Rows from block 2 of a small image diffusion model, named by matrix and row number. Rows with one number belong to one neuron. Each number is 128 + 32 x the weight over its row's rms, rounded and kept within 0 to 255. All counts start at 0. Numbers have three digits each.
After each neuron's rows are labels from the 100 images, of 14848 (inputs lightly noised), where the neuron reaches its highest value: "patch colour" is the nearest of a few named colours to the mean colour under the peak; "strongest on" is what is common among them. Only what is clearly more common there than usual is listed. The data: photos with spoken descriptions (Open Images, Localized Narratives). In brackets: how many of the 100.
# fc1: MLP up (model.blocks.2.mlp.fc1.weight, 512x128), inputs 0-127
# fc2: MLP down (model.blocks.2.mlp.fc2.weight, 128x512, transposed), outputs 0-127

fc1.424:176188147157105104160097112108087159079140104109165169143105111124111193118115108160098081124127174105077095114132141121144157102124141112152193102101089102137115132087120113136121113196182103064085089093142120186147155095125161155130169119104119132079049162168105151104179103138172104156071127164103142109186179077165187139104153120113107160103092171115165103105125102141132080167156
fc2.424:100099159117130128117136103088110109133175175096123138124083078130103125062162131124143125109195114077079116147120122133140113182102120145103119161128068100157183071157157157141131120121125087130119124088138116197074142128172128088142126164081181111112057132147134113131146142156152073187138098151175115150144170090115135164186075147071159172102105139160118187062126107142090192126183
patch colour: red (90)
strongest on: text has "red" (32); text has "color" (30)

fc1.42:100156136157166141130070130082110133194165145198187111098125120133128110115113089109120127072128100098130138161130170080167128078085088181106152133083143137126145173101162128079090142153154137097139124124076149117146055175192111187153162180149179197127050154114174115165115086141146104094110143143150114103156106105096139135147108146144077116108128149117094056101165160113146127170127
fc2.42:151113114158105069133161106171163118157092142100095122175138130061139093100131165124137082185123142174097177086086129122150113116151131141134132105081092153104137105163096149148135128128158155059124083170116146105136180147143130091151131174109136097113119191149097142053104133104140115199146110110154118144141105160114060125089149132124177173134031159132100211143149134089086194122096
patch colour: black (100)
strongest on: text has "dark" (27); text has "playing" (25)

fc1.63:155142141113130162186116157110102183141144173160169131158113120118095108115150065127123129096150138102146098211074135180118068101145135111094141135150148129126065118179171152156133125143163116113090073086083073121110090143132064182118160117093168166142073102069102217140124130132064122132116123130067122110146126131129159130143119103151116150109196169185157118098101136146129055113144
fc2.63:116178143070168124137121155151121126117168126100094099117133085129206130112054135121152162156117110113116121082209124098082128126119178131130122135130146157116180081128154143091085138121073135214136184128175139167116154105093138095105099076166121134119150091145149111145168161103179093114110151134170168191079162113081118121095151220148116100115127100098091165111126125133082074129081
patch colour: black (100)
strongest on: text has "dark" (27)

fc1.172:130152131087106146135099134140129152157126163184095137123083126148156106114175090167065127076110176112134098150125145166126067120124188149106101123081140102087120099139156192137104118091181110118113134074104086169079154149085082165122195132155181099185171097146082203143139172165120120094125134093153185132143140085076156126113109102194127085127167066159144118134114171143132090130115
fc2.172:121114174074138132123109172118116081149152135134114044106148048164167151123040137137130126160082124110190071109129115158141098099097177150126153136132180078164198119143106130141080147167075157194055143138102122196143158150115166094143084117141121166143133082104145103138151150139154115160124113121131180124142144142113153144132155156159124081091151105155107142062128073144094111117083
patch colour: black (100)
strongest on: text has "dark" (27)

fc1.247:070194151113095128114116117069104134195161168165142142154125137104116092137153068165071157089139145152138093170111143177139057161109159150112098093127190119143105104129087171129076182141146143151149122113096090174140104153119109112139154109188156145193189085110064181141144163140106103157134154064185132089121141120063129132106165126178151090103134125170167130091132140144126120142103
fc2.247:146131172111188114145135139097134140102136191128148086151139064203139184103046103132134109186066100101175133104132146098121124106115216140159103110116162067109188116115162127123088150141083139169082166116127152185142169119088162110123112135165102117083115123111187107124121152120130117130127131113117165147133181114114157172099141172157103067067184096122118156106136111143102077098085
patch colour: black (100)
strongest on: text has "dark" (29)

fc1.492:198101108112177113125128133085086172074142187152137165100133108049168138174141076151117105153121137143065122111148141148116116122184100138154199134101154148153114062129170137128122154141198091110128105120100150149139179143137185109114138111131085161175099120133164124160182126105108094131106160040106128159136125164150169062106158168122095115083094142060166118117153084164123122128154
fc2.492:085201133130103135102094106143163050131077074155145141172125130154106142121107151082140166085099186129164178171109130158066144143134178154134124096143124121121132191089105165131138100099131130170162083155179171103119094119106124122140147121086172161095166117136109085056113090174172079107125143149060143107125136138108056125132106175147142144136163121175098152169132130079181088084129
patch colour: red (55); orange (27)
strongest on: text has "red" (28)

fc1.54:117188159122112125139124105152062141103179145173128152146113122074077149156181081104092142052108114101115138169141108200149074141097124122097070140145122130181068113139141131134097152135171090111098120133102105112110130123137044142151230157123175143105116128110055190133149154185105088118157121106138135129147133125102122129136144091181126141083143128191137135105104109159128123122207
fc2.54:073112133135167141150123144176108168123174108131103109154066060171192158096058134107170158199108123152163079149112123112137110137140142130150153107095200105096138178108104100125077136195086138180078152145120083145121161138114162105145070118178109135139121103147187068117101074117172111118111132172113169134105146118106108100131128124159104111142141152166147167139098080136064057114114
patch colour: black (100)
strongest on: text has "dark" (25)

fc1.137:170165112101111127132151162140081150127168187178145113142113133112118131106196116118140182090140144130125145187067091141126063124168118124105145167189152137132115130120145134137121148100163114114096109160090061119124062110119024149132191103101159127112120088067136191133135081192135162079074122135086169144171151107116098142153073111135119124106165147187143099147148134108113081169143
fc2.137:108145119091140101182083096121175159080161087140075114083074107137165123104071123166126094151121116150204119138164184146104122159144160117153132069110149123147149113118139122133087155197052143164129164104142128165102160112135170075168066165174164159128130088123123156122137160098154111106102148193146150154097116118146121109135097172114111143177144072088116164163089090164073074098099
patch colour: black (87)
strongest on: text has "dark" (28)

fc1.389:123211127073089136149181171080091139094123155221126117176079137133134138146105122152060163103096136099121119157081135195131044113176156110102104099106151112161138142152138136095083157150149141106143088110134080143110137152151081161124176112173167083149168117099061187142102154146141104149123125095143150111153169120080150162072123157148069087079156104148147131102132144118128124127104
fc2.389:132091156076130128135083120135133114164126124111083084137162053169163133116084134121128118144094144099213113109156133122139122118096202141156119129059194091155187079107099106165102158167097177148106152139102148141129115119134179092167104138149107164135202116118161158118101124114178124117136110119149126151157176128121188152146156152157135078092129114099146126038114086142121081104040
patch colour: black (100)
strongest on: text has "dark" (29)